config.yaml
dataset: "stained colorectal tissue patches (NCT-CRC-HE-100K)"
train_examples: 22605
norm: "layernorm"
activation: "relu"
channel_attention: "se"
depths: [2, 4, 2]
stem: "single"
avg_pool_shortcut: false
label_smoothing: 0.05
init: "trunc_normal_002"
residual_init: "none"
eps: 1e-08
final_lr_fraction: 0.01
Rows from block 2 of a small image classifier, named by matrix and row number. Rows with one number belong to one channel. Each number is 128 + 24 x the weight over its row's rms, rounded and kept within 0 to 255. All counts start at 0. Numbers have three digits each.
Before each channel's rows are labels from the 100 images, of 14848, where the channel reaches its highest value: "strongest on" is what is common among them. Only what is clearly more common there than usual is listed. The data: stained colorectal tissue patches (NCT-CRC-HE-100K). In brackets: how many of the 100, against the usual share in percent.
# convs0: first 3x3 conv, stride 2 (model.blocks.2.convs.0.weight, 128x64x3x3, each kernel summed), inputs 0-63
# convs1: second 3x3 conv (model.blocks.2.convs.1.weight, 128x128x3x3, transposed, each kernel summed), outputs 0-127

strongest on: tissue: tumour epithelium (37 vs 14.9); tissue: mucus (26 vs 9)
convs0.38:117128156149185105170139141130116131109144103078144142170151158145116133082159156101110141072150130123130148152110114135096111145129153093110143190114163113108151142132130128137129104125141141
convs1.38:107136162100140138147131126130140122153111143090139139154112126133135117122139157143118114126134134117145144163133132117109153119141164130116129131101118137143143154164136131013050146102127118121136122111130172149112119145127139148077146137107125130143129127114132153141120117135142033116138127138153119036129132143128125123166146112122119130102087111135155163140116114138144137135153

strongest on: tissue: tumour epithelium (66 vs 14.9); tissue: lymphocytes (29 vs 11.4)
convs0.44:129160177169121132108101135154105130123122110094132110149156161173107172110149140119114145117113109132167163128108144145143127163135158124117155115131122108132109138093121134124170116107194078
convs1.44:130095198130156148134192126137210112103091143187134108127158111088139139123118101116095100116130113151106162119097094132146159129123130119141098141145134133118128174120101125098120102112128134147104129119130142133119137154163101122186118179080122142138121132112132113135111143123109115134135121142127110160146181098148152109131080122154121133143154105138125115126157127154160144160105

strongest on: tissue: mucus (73 vs 9)
convs0.27:133137140167164119146168127148101132139174142123105138141135121159144174151075060150135144138123094161170159121138143131140091122089150111127151113125135154100154130137133135124155109140108094
convs1.27:155083142121149156156127135145142147151108137154144124130139122127134149115136130145146138137093136156124156113150158164132104153105165182146134163138143123134139097130155109129131077170144143148151147156158169105125137131141160140128095142168120141098122141147144108158155123070077115154156113159100098140126136165134144143115197165156132124160148149160176150147148116135118149178151

strongest on: tissue: mucus (28 vs 9)
convs0.69:150161133127132144121094183128152110132099133136090131139128146106120094065052165131137128123147075153099123134139122129141124142153130150143107162134090136117151136140146129167133154157130130
convs1.69:136126127116149120152120184141098155150120136134151129135137117178145162118091116160112118151150160126132121150118168143140156158051148146143149118131165144171162127137119115115132161156130116093135126177119132118105137146139183117157179103148151177133156140143129144178130153099157110167137157144148113149127102150167134146165101127116129141099144179130127121168148114105126141149115

strongest on: tissue: debris (43 vs 11.1)
convs0.40:124070146096115123116128149121156129107119161142145169157119193123122112118076171126108142129126112116142121090145078095162157154116135117129109175104115125140103118140145148130159107136151115
convs1.40:107127126115116135144127130135147135152100165165158155130127153136144165104144110135113142149153137100130156123132164139126121171141141150141153152147168166151151165137158129155150106149164137166154137169132138110107129080161144133121151144120122171136095120127167143149129163145117123165116142126131144144104133143182137160140074158142153168157168177129120114154153064154139164150158

strongest on: tissue: lymphocytes (37 vs 11.4)
convs0.97:125154141142134127136106126133147141133145127144131137194110170155117128066190131139141126125147167141098101148119132122111142157132136178123123136127140089141180121119164116143138128128083174
convs1.97:150153110135134161099162137125123128163133144155154137133168151133146144136135149134153135119147152152159160132116099087114146132160187141091143137140134170140100107150119129078111066104137126099114158140141162116140124127143138133161172140163155129175143134100141149108127116148158165159153109124136140103069152135156109141157088153138150138160161151083140169106122157130104149123153

strongest on: tissue: cancer-associated stroma (50 vs 10.7); tissue: debris (28 vs 11.1)
convs0.15:133092112118128136116145136144151135137131124135127133143146075121140134147054158144130094140134088112141133128139134130141139124059135143135129124135116142135046133124121143097104146117138060
convs1.15:143103131113172124133146139157166106114146129084130119049090137135103129166112154132110114139107138087117187177123133087140154133138138141109124156112131140138121135148124165147082141137137119147131155121151186157095150137130091124137144173154117132084142145063117129124102146113137107132129145139095122133172161123124145100120116088117132142146132112140158110103152084142085117137135

strongest on: tissue: mucus (30 vs 9)
convs0.111:129128135129149129155092141125144159130175108127147139161129155138145115178045154125127151135146064128103111131151123139140154152084160140114121150121142131159093125124133149118133095161135115
convs1.111:138156105136169112094124173141121123128166130149139173146138136109164139144133138141142133107111102147140112159033179140109109143116122129126116164129132122115154092185181106095094118172105134149141115146134130148147097135131142111158141128154148143144132132131179125143078147065145147135124159101119148134120105144148072161114147127119110112136125154147140120111142154136132110137145

strongest on: tissue: mucus (35 vs 9); tissue: normal colon mucosa (34 vs 8.6)
convs0.110:127121162158126127131156081135070112145124127136136114170131138167128158166101108101128130134111130159151146109105155126121074150107105147127164134140150122114096136081132110073165104132110129
convs1.110:150140150118128159145165133154151121107138103177137137140157137127118125120139224130115151142128133160106128040134150147137134114129120158136129151144114128117151158131110125139128120143161149133121152127126133121119120178126126065154100119143154159138118128145136147133142153135074201136154118143107145161149128109120127122068140110133155144154160145129081132094152107125145112145122

strongest on: tissue: tumour epithelium (38 vs 14.9); tissue: normal colon mucosa (27 vs 8.6)
convs0.96:142152138173146139160131158152140145141134150134194132191151121144141141127157147151149151142138166163135151136141138157140179134144171151138148132145143163121150150139122171134148166143119125
convs1.96:135150126157133123102163144127131141163160145138173181049117146127167151130158147143122168119145104160173153150166111167097110141149117127139123147110138097121136138119156157116095136130121154139129123153123150126115098147132128128186069145152137118130120127112157107090133140118138147160147090111155165154151149125161100147105124136135141139152194157149122164124143147164113139135122

strongest on: tissue: tumour epithelium (54 vs 14.9); tissue: mucus (35 vs 9)
convs0.121:122107136141145125121153075117099138126100062120138137150141127138122145116096146100131135117134095142145153117146131134119111137107121121128146132135157116095025138094093117111134125130171098
convs1.121:104107174090160144149149132131157131131089129124160136156156136151131151141142124130169138132139128112123148103052146154148124147149145120143094160129157129136145172141136132030088141121138162151117127156107104151122142131143153095121142140093138145120111113139160147141111134138143156151156139140168152108142144089158095141137136126126155119056128148153128135174147113120145133140098

strongest on: tissue: cancer-associated stroma (31 vs 10.7)
convs0.125:142130156145133136141095144131154158138168099133147098167139152144129112077138133131150174132160136188115115150142138148108143167152166156132114166130138154141141165130140138167150151174141117
convs1.125:142155120144132160099164164133133150166146129156161117119129130104127172128102171168106141148107121157153123163143155128116159167102131134115121147118166107148146143117138146109139111138121132115145151183130143142139141148164132151141149134143145150148116148115158180148106140074107123186159116128112146166162154136163113156169082102134173139153112189112141136116162141142114137164130

strongest on: tissue: cancer-associated stroma (87 vs 10.7)
convs0.119:119082112135116124141173111144063089140095153136102166139130115117149129165144137128143140135125139065114147143137138134137084107157138113121123199129124119146109118119155122137129080107123119
convs1.119:066146152083070129142135108120135113113110142119120123166136156143111106132113159126111150114141158091084130138167081128100107111126148119114147112120113158146135136123143154088075168116133134152158148103170143141113132145129122153073147134107135109136135147114117138131148120170141103106110102154116137035127137139119142125155163101147126139117081105124132154125111128147143106132180

strongest on: tissue: debris (28 vs 11.1)
convs0.124:143136131122127150168147136141151129137120120158181125196110105131143124131103129123111157150150149154113100129149134146125136186167161157147138139144147159085105146158122154134110124188101124
convs1.124:149154117139097106143137156153119140149161134126154178079114138164134161115106151138131166144131123157156159133109137171125099158098120134146128121100144104145135129103127149122128149086121166133112126177136154120121106167116153098159103133183152113124108108140142131141155139120140137165168112160135155146157122114143101154100182116146148161152173182165093131156169144090129112135125

strongest on: tissue: adipose tissue (78 vs 10.3)
convs0.103:143113104133135141101154138110147166140151123138167165113103071111119102122137145155148080137122124123117124141129138106107156094141040137142113081135142133140121123120097131155127153157128168
convs1.103:147112124155150124137085071080138120096126156154116170131161137116122129115138109122118146090112135124125085143069129095126165146134137114142123127148142128103107192178140090119137152163134120156139155126131102139134127135106129149160164091137096142134165139097132073134106138132140156113100147158171126144085107114130113135094114118149144137108102116119141077143094162152141156088124

strongest on: tissue: cancer-associated stroma (50 vs 10.7); tissue: smooth muscle (37 vs 13.5)
convs0.28:146117138114151143131079094153154113142062135136133095145136129124151129164121145120166141141156163108157118148130147150150112149159160166136146107155102129107117120155150134105134171098090084
convs1.28:115148149114085161078144117132164125139142076105157172150117142135097139158108141130146141151153120116110165134162109139131109141145135124127142163133140146133160129121134144167156130081128152168147165136160134144111116086160109181077139133137127095131134134131146138148141078167140157134103088117068156115129160105136171144139142147175122147144170132135138140124142122167146104130162

strongest on: tissue: mucus (49 vs 9); tissue: normal colon mucosa (36 vs 8.6)
convs0.24:138121163145113133152143130175111093144129136132122111148133169159112162158107083136144156126127106121137138145114141116142124171108205130122159148128119154128137127141126121127171127068137074
convs1.24:152109167120147125140171152159180123150150119155161126074137137125120170120142127143105142134119135117150116168145092185129145168135149156122124163124169137117123161138139154159131145141141144145142152171155133126124131127141128156146062140166137153131172119135154106130136146109096172178131124156114150142160155114156119146085163132153117142132126162128150118152155183153115146148113

strongest on: tissue: tumour epithelium (47 vs 14.9); tissue: mucus (40 vs 9)
convs0.87:120118131134102130133159059126099141130102079125144140162142124134104142146098148123122136118114108152143150105115141150125104129122129114127144147124158127084023142133120113112132112144158095
convs1.87:113095181067151142121130134141151133135105127127166155145160138137122159123139120161147149146148116092114120109139113150149130155142137112138093174138171124134149160138163140160134132157133148138148148172118127164123134124148158110140118102128142140131132083135175145148099145136139154158157134149171152131136126099166073167117150128130132145048111158154155126179123109129155135121087

strongest on: tissue: tumour epithelium (60 vs 14.9)
convs0.12:152136157152139150145147138145161140151153131146169092183156139148145127116140155152148160142149172172135140147145155137148144156167157144147141157155143161145153160131158148154152147160135148
convs1.12:161129082142092143132134091152120139164131142178168125123127123156159160115102137172126158158158131168138118123150132112122158162145161118140132183130167110147169110123125131110136141176146147130124135148159124129102138146129163172151154135160117146156128129111098112143120131170122153167184120143137161159162090121101165145141111109107133113167168120144171129138103126120146154114164

strongest on: tissue: cancer-associated stroma (41 vs 10.7)
convs0.80:111128130145137114143158151144092136144115137114140169131174108136124155151156170113098164119113125111165191151117135122112103105176156074133166152130172114120124157133140115157131117105128105
convs1.80:066130155111103142141133126122142113124108149085130132156127125132142107118125162130114125124123147126121130157136098110118164112110151125121124124103114125139146149139136134055043171096113107130146127098144117150123129164121131139048133142102117116154111137119109136124129116135127070107131118137152109023132132146121126115156147108138116126109076095134136160133104127149147142124144

strongest on: tissue: debris (32 vs 11.1); tissue: cancer-associated stroma (28 vs 10.7)
convs0.88:134127133132138133176073120135135120129135130134150148150110157140133105087172091107117137136139208124103092135117130133108141155143142154128098146132103090129189125156134134149138135133095167
convs1.88:138147092133130127120158128139127121152144150140153164107118151133132147154152154147142138131151158145136159127128092114121134138154159111108150142121137162103101076136148141083128096107137140117131157148154155051153131149160155134147137156180152124173148120108145120142127127152153155160150138137136160137099165114146067159091125134135119171172191158134145159150144159124117146138156

strongest on: tissue: adipose tissue (96 vs 10.3)
convs0.85:151119134114138151128175164131168088146100134158135139162157132118146137149071166172123159143145152129128147115153128118149145149144163123155131143149156189125125160145119130171116155150130142
convs1.85:129099178120111105130143108113167178112136120138160154106127126149192181152107125175133133155138109135108127138138154142111147174131144129164140187139169148142163143151147143142140128142102155124136134162148130156186137126133148143128121107161123104134141103146123086156128151144175135170111124150141126146162132124141132165107149117105136085127174158154143086158134091111141130145148

strongest on: tissue: lymphocytes (97 vs 11.4)
convs0.14:112162127108122118164173136128091122107104162127117135128167127128107152133178160129090154117116162147145145119143107104136138120170142098123145159097121108111157155154180144144111082114153161
convs1.14:125129174102154148116137164125144141105057145106116130132161131105148125151120113104127126145162103138122146092181159098125161110102145114154158113158120137139109130122115108188138078170122147150114141122153136111126148125149114143113128139156135078171146128133115136148128117147144088120110117099136112188147129142131138105168123148177130161087136117137136198116114109164152151149131

strongest on: tissue: lymphocytes (53 vs 11.4); tissue: debris (43 vs 11.1)
convs0.63:121130089112136115171146142126124135100121134129128160129165101105113118153164144133093166124105155144115150120140081091159152070147153086117115154083127116123145157157157135127092091128153128
convs1.63:119172159120126118153137158126128149107103135114142137150164131092161151145135134138146139148167115171143134066154170147160158138133106128152159120139147132139089117111120118165159097150128135142131136154154134030145125121155115150100084138140138113163115141162134142109139128132105124159116111087158130146147128147160123132143077159146141143105159157145103177109121144154139151159146

strongest on: tissue: cancer-associated stroma (48 vs 10.7)
convs0.21:133094130100116139140133100148129047137105129133142129151114159125125112115209130142132092137132202099096113129142130140127126150103142131138133157139117144145148109153141131124116137089149154
convs1.21:149145127121117136134140107135124124135156075145158160151125152173125171140136156163141160120169121092139135107120096176133087173160142132125147137144175168151153156139149099104144107142148136139142151179138152134129137078159154124149144134153151098141145148173159117123143150169155151168146144145139156134114135122150138156127138165136128163099142182118116129158156132095164107140149

strongest on: tissue: mucus (50 vs 9)
convs0.62:134095166154135130122137083117138080132044129124134101142134153150130148167116122148130126127141151143139129117120129122159123158138166114123151151136119153120125109129139074133160128056127105
convs1.62:154132141081137129143142138138154134129190137149160126058140125142126179122143165156118128152146145113146121150152081133129130178162130115145127168132190139121138156121137141136121130124151134127129142193147134130134136156151163142137079108132160150155174118134141109137135142148108156183137133162125146129159131108160139161104145096114134152153124181119156111164154166135127143139129

strongest on: tissue: mucus (56 vs 9)
convs0.120:150134157153124149148144140146152141152155132147158098189153142150145127122141161162148161145143165177136135142148155140143141160162164149147143148152147166148159158132159149154151138158142145
convs1.120:144131143157128119120132135163123146143154153145154134109149110137145193155148162176130107148164118150127098143125146110135141193152123133143113144144190116149152127121117111121139117155125128129123087202135144125116139145126132159133114086136100123135110138126127133121135117163133140202182134158132129143151094127148153164148136088136105106161116184140157085124133146131155153140157