From a checkpoint of a small image classifier.
Model: 3.43M parameters, 48-pixel images, arch resnet, norm layernorm, activation relu, depths [2, 4, 2], widths [64, 128, 256].
Training: 6600 steps, batches of 512.
Rows from block 3 of a small image classifier, named by matrix and row number. Rows with one number belong to one channel. Each number is 128 + 24 x the weight over its row's rms, rounded and kept within 0 to 255. All counts start at 0. Numbers have three digits each. After the name is the row's rms in percent of the matrix's.
After each channel's rows are labels from the 100 images, of 14848, where the channel reaches its highest value: "responds to" is what is common among them. Only what is clearly more common there than usual is listed. The data: stained colorectal tissue patches (NCT-CRC-HE-100K).
# convs0: first 3x3 conv (model.blocks.3.convs.0.weight, 128x128x3x3, each kernel summed), inputs 86-127
# convs1: second 3x3 conv (model.blocks.3.convs.1.weight, 128x128x3x3, transposed, each kernel summed), outputs 86-127

convs0.31 088:105115127089100126072096112115139128136148144146158095119095160153142140121136160148159130111141149114116120134146114148125119
convs1.31 072:146127126128105096121100117122133157127105120118133161122153125145150159146108093140118159132086128142153100118164127148152163
responds to: tissue: adipose tissue

convs0.59 128:131141095124062141044125174131145125147145140124137149116129118134107128126147141104102127144133127115139143119158090144142135
convs1.59 088:155128131115146131133140102138120113082068118155151163172153159129159152155103080147154162111081135132148119132122153147166145
responds to: tissue: debris

convs0.1 132:132155186137159165142148124143166113154132148124140131143141136155162151124153153159142112127136157160106135134148160145153169
convs1.1 065:159125116127115153144171135156146135157136120141153167144157137135159162165174147112114162155121128150160124148148155146156164
responds to: tissue: adipose tissue

convs0.115 187:131132092112054123041122147120138126138138129134134127135137079130129123128135135109091140127126134123130132129143071139128124
convs1.115 101:118114089118107102105111124149101076091066151116126115126114114153124112120128113122134118103089110097116122102144105165118115
responds to: tissue: lymphocytes

convs0.53 095:149144103094090164100150145128113141136090118153158121140135106133155134140146139120134146120125132119107142134139087134121135
convs1.53 073:128123116106151130086141154104132104141173115164143129098130113133125130130106099151174127134181130117122160117141116061133143
responds to: tissue: normal colon mucosa

convs0.14 100:119121139080176119132106162115158116144092127136126120133102163141133153112125133154095098124108122128124108145141143137097159
convs1.14 101:125135078093126110120032176156139114119098151094131133126136152180136133132136143131133133157086124146149154152173112191133117
responds to: tissue: mucus; tissue: debris

convs0.57 098:076146141151143119167139112142129145060159123124088112135117130111131091108109142114128115135126126117157133129092119118117113
convs1.57 101:158115126136149143137115080118147150131160116142125171118160144119154165154107150137118168135157136163161120140159145114159149
responds to: tissue: normal colon mucosa

convs0.86 123:121143200179159145148145146139162136154130148104130131142121147148182142128164143158146115136133156155097144148157150157144167
convs1.86 083:146140170142120157152163134164144144147120135124137143178140141127157146138163122131135141155116146163152160139138154126143164
responds to: tissue: debris

convs0.35 097:145155131102088114062134154149143085154140134136147125134160133124132118149164123121137114142129121114104146130156127142137139
convs1.35 081:133119135105179097107104139141102115123089149088143130168130118076128136140038129159158136109097137128140094119138167156131147
responds to: tissue: debris

convs0.99 080:159185130148102149089130071128150089127120134121165114148147147131120132133118148154133113188116106113110122132152156124126137
convs1.99 117:107090120135108105111140131091100116105140140093098107119104122126105105101139184118087097104098097112128104117120118144097107
responds to: tissue: smooth muscle

convs0.8 082:153136148190140141152109155149125095136109125115118126163144146137102132158118089122130103121127142146039124117154137140126158
convs1.8 098:149134132151126138123134110121138116143028127123164156146163131113146164160175133139133147148104153154136143128138136095163144
responds to: tissue: smooth muscle; tissue: adipose tissue

convs0.101 082:157146152151101195101123119135150174163131142098148157146155102142131162123139137142119124138121145153131140129156168127130134
convs1.101 085:150129197139128105152122145112149109116154134119139145169141150110158147144181125143152133094094118153140120173131149139139156
responds to: tissue: tumour epithelium

convs0.13 146:135142125110080151044151134118118151140102132126116119140155048128149144118133131115143151123107136147089130133130101133139120
convs1.13 142:118152107117099085113063167153131081109148154066137117114120101145123118118150132143150119121139129096110141115132099157117119
responds to: tissue: debris

convs0.91 148:147106125086134127101129149137052107131061126128149141130130121140142144127140132134133127140133117130106131140133124090129138
convs1.91 147:104114122138118089087109168104094104120120124116108101100102093120097103109113142127122107118118107093109130111119102081098111
responds to: tissue: debris

convs0.22 077:142156155159176137136109157138169098153147164119161114147162131157113137128145137144161078118146156102103132157141138158118149
convs1.22 073:158138095158119152122140136093134132154077110142161167123172131136126173172163165138118155164127140149154124111128138130165151
responds to: tissue: smooth muscle; tissue: debris

convs0.50 092:118150132181120100146145115128160130125169149129115117109124137142119107136116159108124131137125124125195131138093094124126105
convs1.50 094:153109144129121126133130088116125154133149145113109154103141129076139148145105143113100155125140105142164099134138138134147126
responds to: tissue: tumour epithelium

convs0.76 100:152140098055137168093144146123108125130088134141158134125136124122132156125154111115137131126136121123111145135163103123143134
convs1.76 091:109146127136133081093129171128106094098133111133121100104102110088108104108086141137147110109154123108107165102124118076095127
responds to: tissue: debris

convs0.110 075:185149145136057140159153145149140164154143132115133132134161126136125108175117116141135118144158137113121140143161116161123139
convs1.110 066:148101111096115158103158132097147121135143137161155154121158112050105163158190107110120137134105111118125126139128120098151132
responds to: tissue: tumour epithelium

convs0.36 093:100120141126120137117137112127161132146145136134101136136124104153139121111163160136135124132155153109124134112147112159147171
convs1.36 095:164102118106128138124145131108144142139128134130138174129169143144150173167115116111115173127108123147160085152126147129153157
responds to: tissue: debris

convs0.6 095:102135127158140124175135137144112147123137129175128139137136139135139137144127135080136132135145132139151140121119138129138074
convs1.6 100:154117156157144126136121059106130135141157100165131164131161143032150162155124139140139163122169133156119111105118143067164127
responds to: tissue: normal colon mucosa

convs0.65 105:140132170148136179143143131135179117151142150112139161161141127163137144127167150147137098139158155134138149123163142163149165
convs1.65 081:154156125123129174141186140119134154145140110143126163150150158132155155152145142084085156141130131147148119130124153138143127
responds to: tissue: normal colon mucosa; tissue: tumour epithelium

convs0.60 072:116125132197150064150135121112175119151171141107128153130125154145105153143127126100119139143119139137191126146130112129117101
convs1.60 100:159116152148124115152124107128136133132145125082131170136155144090151161157142113130116162115139118148172104130136155135162140
responds to: tissue: tumour epithelium

convs0.71 102:151136119070166171093146147125099135136091136139153147132135164132141137129146133110133137136119132127099139140139137118141138
convs1.71 116:103139155139139097099108167133106107085132097152122101130106118094108106104074119140148113116140128109110159103117113080102115
responds to: tissue: debris

convs0.81 079:157135142088120148074127122159148128143131132156171119155156155141107139124131123128145076136139135108104130136146136153137140
convs1.81 061:139102139087132116083132126086142167142116141136134153131156120071131161147121136115113157153139107153138077137138114148145125
responds to: tissue: mucus

convs0.41 091:065149115142153122159130124148106130134138141145115141131119150140129132102122139094122139152142136134136139103117158130131074
convs1.41 112:158121157154137131145105072123137126144153101150133169128165151090151167160116118145126171125160133163132110109118153093168139
responds to: tissue: mucus

convs0.2 121:136140116108066152033091154126144132143143137165162107131120127134124129142129147118125120133142137107133131121152086149123147
convs1.2 076:119107099122175126124126092136097116102043117196131131141128117153153130119113107170161144131066143135118094145145117145127159
responds to: tissue: debris; tissue: mucus

convs0.104 124:138131133125121124070124144142087140138073121111117129142130094137164156128129131122133137140145141121111141137149097136146129
convs1.104 096:149124106116129129139099166131114056110118138086162153123154132161140153153142118159156150084071150120123133104119140099158158
responds to: tissue: debris

convs0.85 093:123128166124167131136115158158154093145140125129131146177148111139120164154161124118139070121125144126085144132163132149136150
convs1.85 088:153130140136136119113131135114118114165078139106153163168172121111151166156105145141129153137092159157151097121136166143172165
responds to: tissue: debris

convs0.70 086:088118136137160118170133143144104137134132142167129148150129166137140148131141134077133129141144144142145138120124149130141088
convs1.70 120:163124163153142123147116077125141126136144101155140171140168152069161167161125130149147166125158140164126123110116154084169138
responds to: tissue: normal colon mucosa; tissue: mucus

convs0.17 088:132147179116164122111116175118166130145152144148164144146130112160127172148149143149154089123123151122127119121150135157132145
convs1.17 082:146148100134175157117134126134116157142126135130161163126170141137139167154121123126124144136113154146161117126117160137169167
responds to: tissue: debris

convs0.75 117:150099144088145116118139152129110131152061121121137109132097128161180109142126129145138120122116112165110122144156156155120139
convs1.75 156:098144121099125104091121161162091146116104122153099101099103099146092104103113116138132105145136094108098138114107103150103102
responds to: tissue: debris

convs0.12 133:146099136093122122118127154139075117134062118135140102141112143159158120141139126141142128128117110112099127149169140142121139
convs1.12 162:106112107116116115081090163123088130126101107149112105090107090115094111111121129142137106136142114102107135115105109095105112
responds to: tissue: debris

convs0.15 083:127141138102129155108163126161157141144087127153148129149126094146184141128147150151126131141152142175127138115122119167141161
convs1.15 072:142125108082150128122130129167156133131183144163129151094152151128149157147156111142134152131138105152139073161143123163151140
responds to: tissue: tumour epithelium

convs0.121 085:148167147126164137102133177155171127139141134137159137152149109135114151136146121146146099153137141123163131135146153170147134
convs1.121 108:144157066145176170114156106136132147168115144149160152109158140137142159154107135111128130159137162151168144137109137127151145
responds to: tissue: debris

convs0.25 081:142161129164103116156144129123127138129129145149144135113139158135118077142110116127144135139139123129157129149089116146130117
convs1.25 059:162110126145136172116131101122119147160140152151134170110175120057129179160153107086126173119123126146135097135117132128179127
responds to: tissue: mucus

convs0.0 088:159147146160116177141150122141163179147133147121151154127137118148146129136164154134130134116156152146143147127176122166129146
convs1.0 074:161152167119136160140164153124146138118161116173134157123151167145148153158171110109125158138095123134154117149115139116145129
responds to: tissue: tumour epithelium

convs0.78 076:088131129127173129132099148150167103145121163128123100128119140147152144087156102145146107121128142142149121127126143137120153
convs1.78 074:148158133167124130128101094162147148170064128122158159114159144139147163159155160149149153191116146159143120147123132164155148
responds to: tissue: cancer-associated stroma; tissue: mucus; tissue: debris

convs0.42 108:096114121096183113131080191091141105137128135131131152148116148141130146101130135122146135132113141124152115117133136116111140
convs1.42 183:164124137135148138154105143135145126134131132105144168138164170146159165162118116134138164138124145158171133140144158126165151
responds to: tissue: mucus

convs0.80 084:068153126098163114165122121132107147131146147161124140131113144148137129103127145096117126154127142120146128123106160128129094
convs1.80 095:156107146156136128145102092125135130142166092152120174133160148100155166153111119135118170129170129162140112109123149106170136
responds to: tissue: normal colon mucosa; tissue: mucus

convs0.30 099:132134129111123169125159135143109162139095104159157123140128108136182145135129122146136126130130140139155130102116118150133140
convs1.30 075:134094091102137166105163137121133162185205151164124136116140120152134142137108128129110137115098135134133127106128107089139136
responds to: tissue: mucus

convs0.55 078:113136143084181121106104161114165134140140148140141144155128086148143154108173123152132097117111146142158119132134155141139152
convs1.55 090:151143115152148136130098110166147168168121151126155164143169153137163167155127138101128152169125154161179140152114140155164149
responds to: tissue: adipose tissue

convs0.37 116:157147144161107149151135088132080117122091132129156124104138143131127117148122117152125144130142121152049128076129154088135140
convs1.37 102:129130083105121137100090074123113124116005140150152127117136105157113135138184132132147121135119132125113134127141110133129123
responds to: tissue: smooth muscle

convs0.127 096:149142152119093136059131150129133133146139147104126138119133065140113114137166133109137129147141137132117149124133087125136132
convs1.127 102:159124125115125113127105142108139095086123140130182160130163128147154160165149134159172151114092159116146117137149154122158167
responds to: tissue: debris

convs0.20 114:144120129090157122107112159134112097130092140142138153145142127142147120108128149149134129135128129140174127133138153141132144
convs1.20 132:138141099156171116118077119149145113136135129119173145142157133169150155149075144127154135141114163136171144152126135114150151
responds to: tissue: debris

convs0.125 089:154160155105105145106141114156157090132129144117145157148157126159154127120150144147133082177148149138113145126137145147165140
convs1.125 083:138128147115116117123158137113110154150164101091111145163122126134146132128122167094079133108142115148140088113116146142134124
responds to: tissue: normal colon mucosa

convs0.102 079:131162119106137092149130131117150126125152169156127132133128145150149112150133166090139141141120123118186118135101099131123093
convs1.102 087:149090136149114116137104110127115145137143140113106161101142121117133148141147146112101152113142106140145087101129141137150126
responds to: tissue: tumour epithelium; tissue: normal colon mucosa

convs0.113 123:140126121177098153132148141118101132143084128087142112126111121134149122132130131162134138114111119152066123153159156125132139
convs1.113 111:104127134142104122119114135134123142126087076177103100134093122077095101101186093160119092100143107116130147116138112132096116
responds to: tissue: smooth muscle

convs0.38 168:124135108110039101037139142129138122142132133136130128130138079133142118118135132126104139132119135136124131127148086140126128
convs1.38 130:105134110124108120109118140155095080094088158126122099119101100143108100105135132123135102110135115090100119100126098148098102
responds to: tissue: lymphocytes

convs0.33 087:146118136161119139156132116130110118109105125131142130099123160130112116146115111159119158123130114146031116100162166126121152
convs1.33 098:143129095106122105119090083127125111122017141126157134128147125175127144150187129146146129137118144138127153136164119133140135
responds to: tissue: smooth muscle

convs0.10 147:142136093092069155072134142121091144143091131130118121144145060132131157117140119121132125130131140127112133136137067114140140
convs1.10 105:129133115126094080110079173107131070119135141073152123113123105133131126131139140154162127122151136103125158106144113114118143
responds to: tissue: debris

convs0.56 102:138146110145123174124157127128127152134121125130121138131103083142147152130153135131129150115145146139138143113134077151133154
convs1.56 087:156142126112127201127186147105141134150136114146131158125154155156153154147121124126126161151064132141137144127130121129164134
responds to: tissue: tumour epithelium

convs0.16 099:120135197173163166130144145130155133148125152115116135134099119145146151116162138158148120120143149152103134137166146165139175
convs1.16 073:152130167122108180151175135160137125147126135128155157177156142139164154156181120135146155155131152163152156158127141126156159
responds to: tissue: adipose tissue

convs0.87 082:096136130153136115186135136150110147125134136169141139143128149134134143139131129104125127151140133132149139123129141133135090
convs1.87 096:153140159151140137136121082126130130143157112166139167129164137032153165156144127143153164125170135156112119106117140078169129
responds to: tissue: normal colon mucosa

convs0.94 153:144150074121075125035105113128119145141123135120134120134142036132125118125132136113141140143146136141141146134128087136140122
convs1.94 103:139140108108111110131057124154135059091152150121167136125138124162144133142154151157162143125076155108126156120147129139136143
responds to: tissue: smooth muscle

convs0.112 088:163135129168099171135144138160145169142121126134149157140121110147146166146164121117125138150156148155140154126147109168145145
convs1.112 087:162137138093133164136164144101142129148155145161142154116146150115149153156131082106133149133085124130144114121133144106143138
responds to: tissue: tumour epithelium

convs0.54 089:142145170168202123145103160124160137136125123144155152161150115136083153143131112128147117121141137121125138134125127135153130
convs1.54 132:165142082149153136128109125148128137161094147120164170138180143129147174170124124130132159151113153159152119126121155122180157
responds to: tissue: debris

convs0.11 082:130132150149118146116134107143147144137129116152121130139105112149148148132170125113128121136152149120133141129121103161157145
convs1.11 085:163105136098124163121140139118125134148130145135132172129172147140149171167116110107121174140092125136147087161123142125176145
responds to: tissue: mucus